config = dict(
    horizontal_flip=True,
    translate=0.12,
    decoder_layers=2,
    orthogonalizer='newton_schulz_5',
)
Rows from block 10 of the encoder, named by matrix and row number. Rows with one number belong to one attention dimension. Each number is 128 + 32 x the weight over its row's rms, rounded and kept within 0 to 255. All counts start at 0. Numbers have three digits each. After the name is the row's rms in percent of the matrix's.
# v: attention query, key and value (stacked) (encoder.blocks.10.attn.qkv.weight, 384x128, the v third), inputs 0-63
# proj: attention output (encoder.blocks.10.attn.proj.weight, 128x128, transposed), outputs 0-63
v.101 091:164120161115144073116066159164182099116114157082176121137086178124120124082124100138109125174132090088141142136132113123069115144127093183098103096116128167097175153095155131108134057149115112
proj.101 097:112150123147141207138132085155165203099145143172089122115165122088154073148135117108131104107109171109136129174128177107126135098184102110120086111133130161201166088170097159136084145079116118
v.102 091:107144143134154113124125177049081163133139139150086153155081157112133163079148187150110129115151158128200119127143091073219116162162167121094174103177111155111153105155122126105105100119126145
proj.102 096:174154094119092107124105044196126106136105144110119092169078099183118095136105118139129160158130119130102118090154159173015124120109117115121159127159146090139140085131125124166110115170189108
v.103 100:129170151119129139120122114135190132151095084061121138137148103169128132114120108079086113175106170081116141100140073117150089188131129128078110098121076113145153144137104102137131160136112126
proj.103 105:154113090132102188150174182124137133118175120179119109179173180101113122081171135107138171158159149204152100109146142112158153054155139102186142111136105147124105159122108110133047114166128155
v.104 108:138156096118161095233149095106162112139182127119137109080221120117108136154124047172183141077165129138111178119120143119127136124160152101131240148171108144112128084158079130099112165143133149
proj.104 116:059135133141098154051068154124149103113079138161146109108072127147126115124116233120122122136101108171155055131073098110189164152150108122119107156138117081115102117066133092158117088112160098
v.105 096:145130142124108200156101069122092198109151139165157156139085163178162116201064144123118129110136136146129133170113114142103121077121154093135136182091165104149144195116085098143123126136145135
proj.105 098:091093131129098083084122116089140077151131123133141094087130085112110129092115096121108154127137084087085106118102168174183109151113110096162094080134135165124087122121171153112137150134071098
v.106 104:071113064131153107112162152093096164114162132201091126130154110151176058141153108173122135075142135160073143056152111187133139107094097181120133114085105142120149096122104163076184157138093076
proj.106 107:153178146141119147098197123154119055099119132142121134093099171046137210149095042099152144131117133104100152127080108096191101145137133135148103109133155105114142128118123097071108132098136111
v.107 092:178114101197130145101187128109127093148135118155147151105144104197150086146129157122128177118092125183134080109104130089119138168139184134111133115116100158127113162131176115157135117082126086
proj.107 094:132101158089093153165144187116136197132080109172151139136121100076126061074154106154151118127132097074147152119100123144147091130135107110193163145089100130150169113091076165168087102124137173
v.108 111:158080117183113106119116199149117177108102125121088191122179075148157153067108115120193075111131097108159175108127115141141109098081122071106189124087129159180159169086149106104121105162170141
proj.108 115:112171153113138166075146115101068098142161173097135122141117149150153096184151119171108222099132151141129125094130068132127112146136138123140082177126137156046150099158078163107135130093158107
v.109 099:105137153065087141108155094130169161106110124154204065140166168125130118068111177096084108113140129166121128176158125083125112158152069149171080123184185108176168131114131095138120159171146190
proj.109 105:128135119150186127159089108108134104122182113088093142112090125134150153145123157120157179138101110101079118068146127152156174072101126059067140120116069143111082137118145167135110145096090109
v.110 104:088079165138087126082041178077156154145136192135153161122145218082119080106171123112133097146129093166132091150092141126117118150074089161132134115131191086178117110131080121142094102120162124
proj.110 103:098171096145176138150175119182123134074090106083143155149152049173156213146127143132137141128114123079128170098122101150116126109170125150114089109105106147120118129148139120100159148133140110
v.111 108:151131152152173176160180136128108114118120109144111120156143088148104147115075186114150107119088127061123170094116093076131074137091180092122165158108150180144162144178194112064135102201136129
proj.111 111:123091079093070096132118126119108085099196155110112097163129142124175108141147126132113213134153121148136129090142146186093157127144096123120133146177115117120148062089098135167137109088170199
v.112 084:060150099108099100104076096181129172084128165105100151125083127075129138169086129171154177136163163043129111141161154155101128087159135207141102113151049074138186091173106146119139078105100136
proj.112 091:123118131150152096190126130154108110141134143157079091104181148154123109089109110089065104126107130139103063197125141130182151132141121139069093129151197095152119177149189182117083108145120061
v.113 092:097145107070161094123117086129148107102156159176092121084107092105135097100143173149136184161113109136215144103067116133106135120142141101093140151163101147119114143159128117188186186109193100
proj.113 092:123115163151167150106093147201117159122073123091186114152076124142124116203143097085134106107140136099092132160137154118099137128087098152166156142095130167132166163099124179079061018108133149
v.114 096:152128222120192105160148080174109148121159068156083152138113137150122204109110122140103178067112132084146164117131118072130120176119202114076168164119107158080150069148084151104159125083076134
proj.114 111:141127066142030132152127127087128078133118134170144096104141171146133094133091126146156095166132088171137112089105133162112135155141072127168089101143131121164125143127165142146104101173168127
v.115 102:151166103146133105085162107155152113173179102156110097115204145164107157108129116139144126149145169158095108148148142113145155106166103191110115172085091129100138181091119123076139118106079091
proj.115 099:103103115158148116136133142080166156089143145143137085158074162091149082152060167071093089160127169128100088090083106172130154140123203131146087102147128119151100098122142155132116166093163161
v.116 101:152123089118125105152173128192143137118153122158115150151119088186166106101160162140104160130124073141145080173110128103139140134138119124198091153079134102101139170156136160143171103089112077
proj.116 109:108153135170143149173128104052090164138110133129137153123105135113115103083031113098181071142152159044129138177163168143093131106094148095115153116170178137161151104123152140097090138103151162
v.117 103:118112069076102104168147117117148120124088126081165075067120113078122118173131091132128187136147082072186117189207135136125120061148112103120123119161092088123105111145162096196140123153149168
proj.117 103:118144170130179144168070102146069112129170106161115153123136164094063103088130146162120117110095172138103123165105177113096157137109133158112182186113168136085124121117126139164107101164096116
v.118 103:174171142196139124144093105149134151109167087131170161100107101065095188115088169133097130116054128197145129176111120122103120119079202066119156158114108154142161124128094128152108142098131123
proj.118 119:113149153077066136129172127088132096165105106143130079146177132187169089117066158145137105120189099083167108049135133167045126158139121180151105129107060114134115111137132137133135108143168132
v.119 084:099131124107109140140143142168112152162133122096116159098158049161140166125102106092095084149130124113146137098138147145107080112146164066097142148119163146144153094090072057133110146157150144
proj.119 080:135190177113115181122089142072176109124071165083106110123082176135099087113175112158149198154151131201148155116139107113181093137088114105143164094128092136106128160148157175112178095146117163
v.120 112:120188175160161045058144110152160101120135082145078100101151134080149152119119124114092142107172149156130108147138118097115109105149128170099078139151088186143122080160170134104136117110073092
proj.120 100:196082124076110149151142083139143182111130109136115064112103168100142061139125156140121126151120112130108094105177161152144177193138146127114140083116087131132120156127168137089143119115179137
v.121 129:188195175123137102153085126131149169144123172105167175172133123081096127091086111112120091199076118144140108138168080138080105098097164137105144123111109108135162112110096142157117103159094187
proj.121 122:148105139129092205114180127115107073142135091156110057135196123187133170115176180156092167087155134117166080086100123145157134149168099109178119065093086142178153129104086154120093130081195103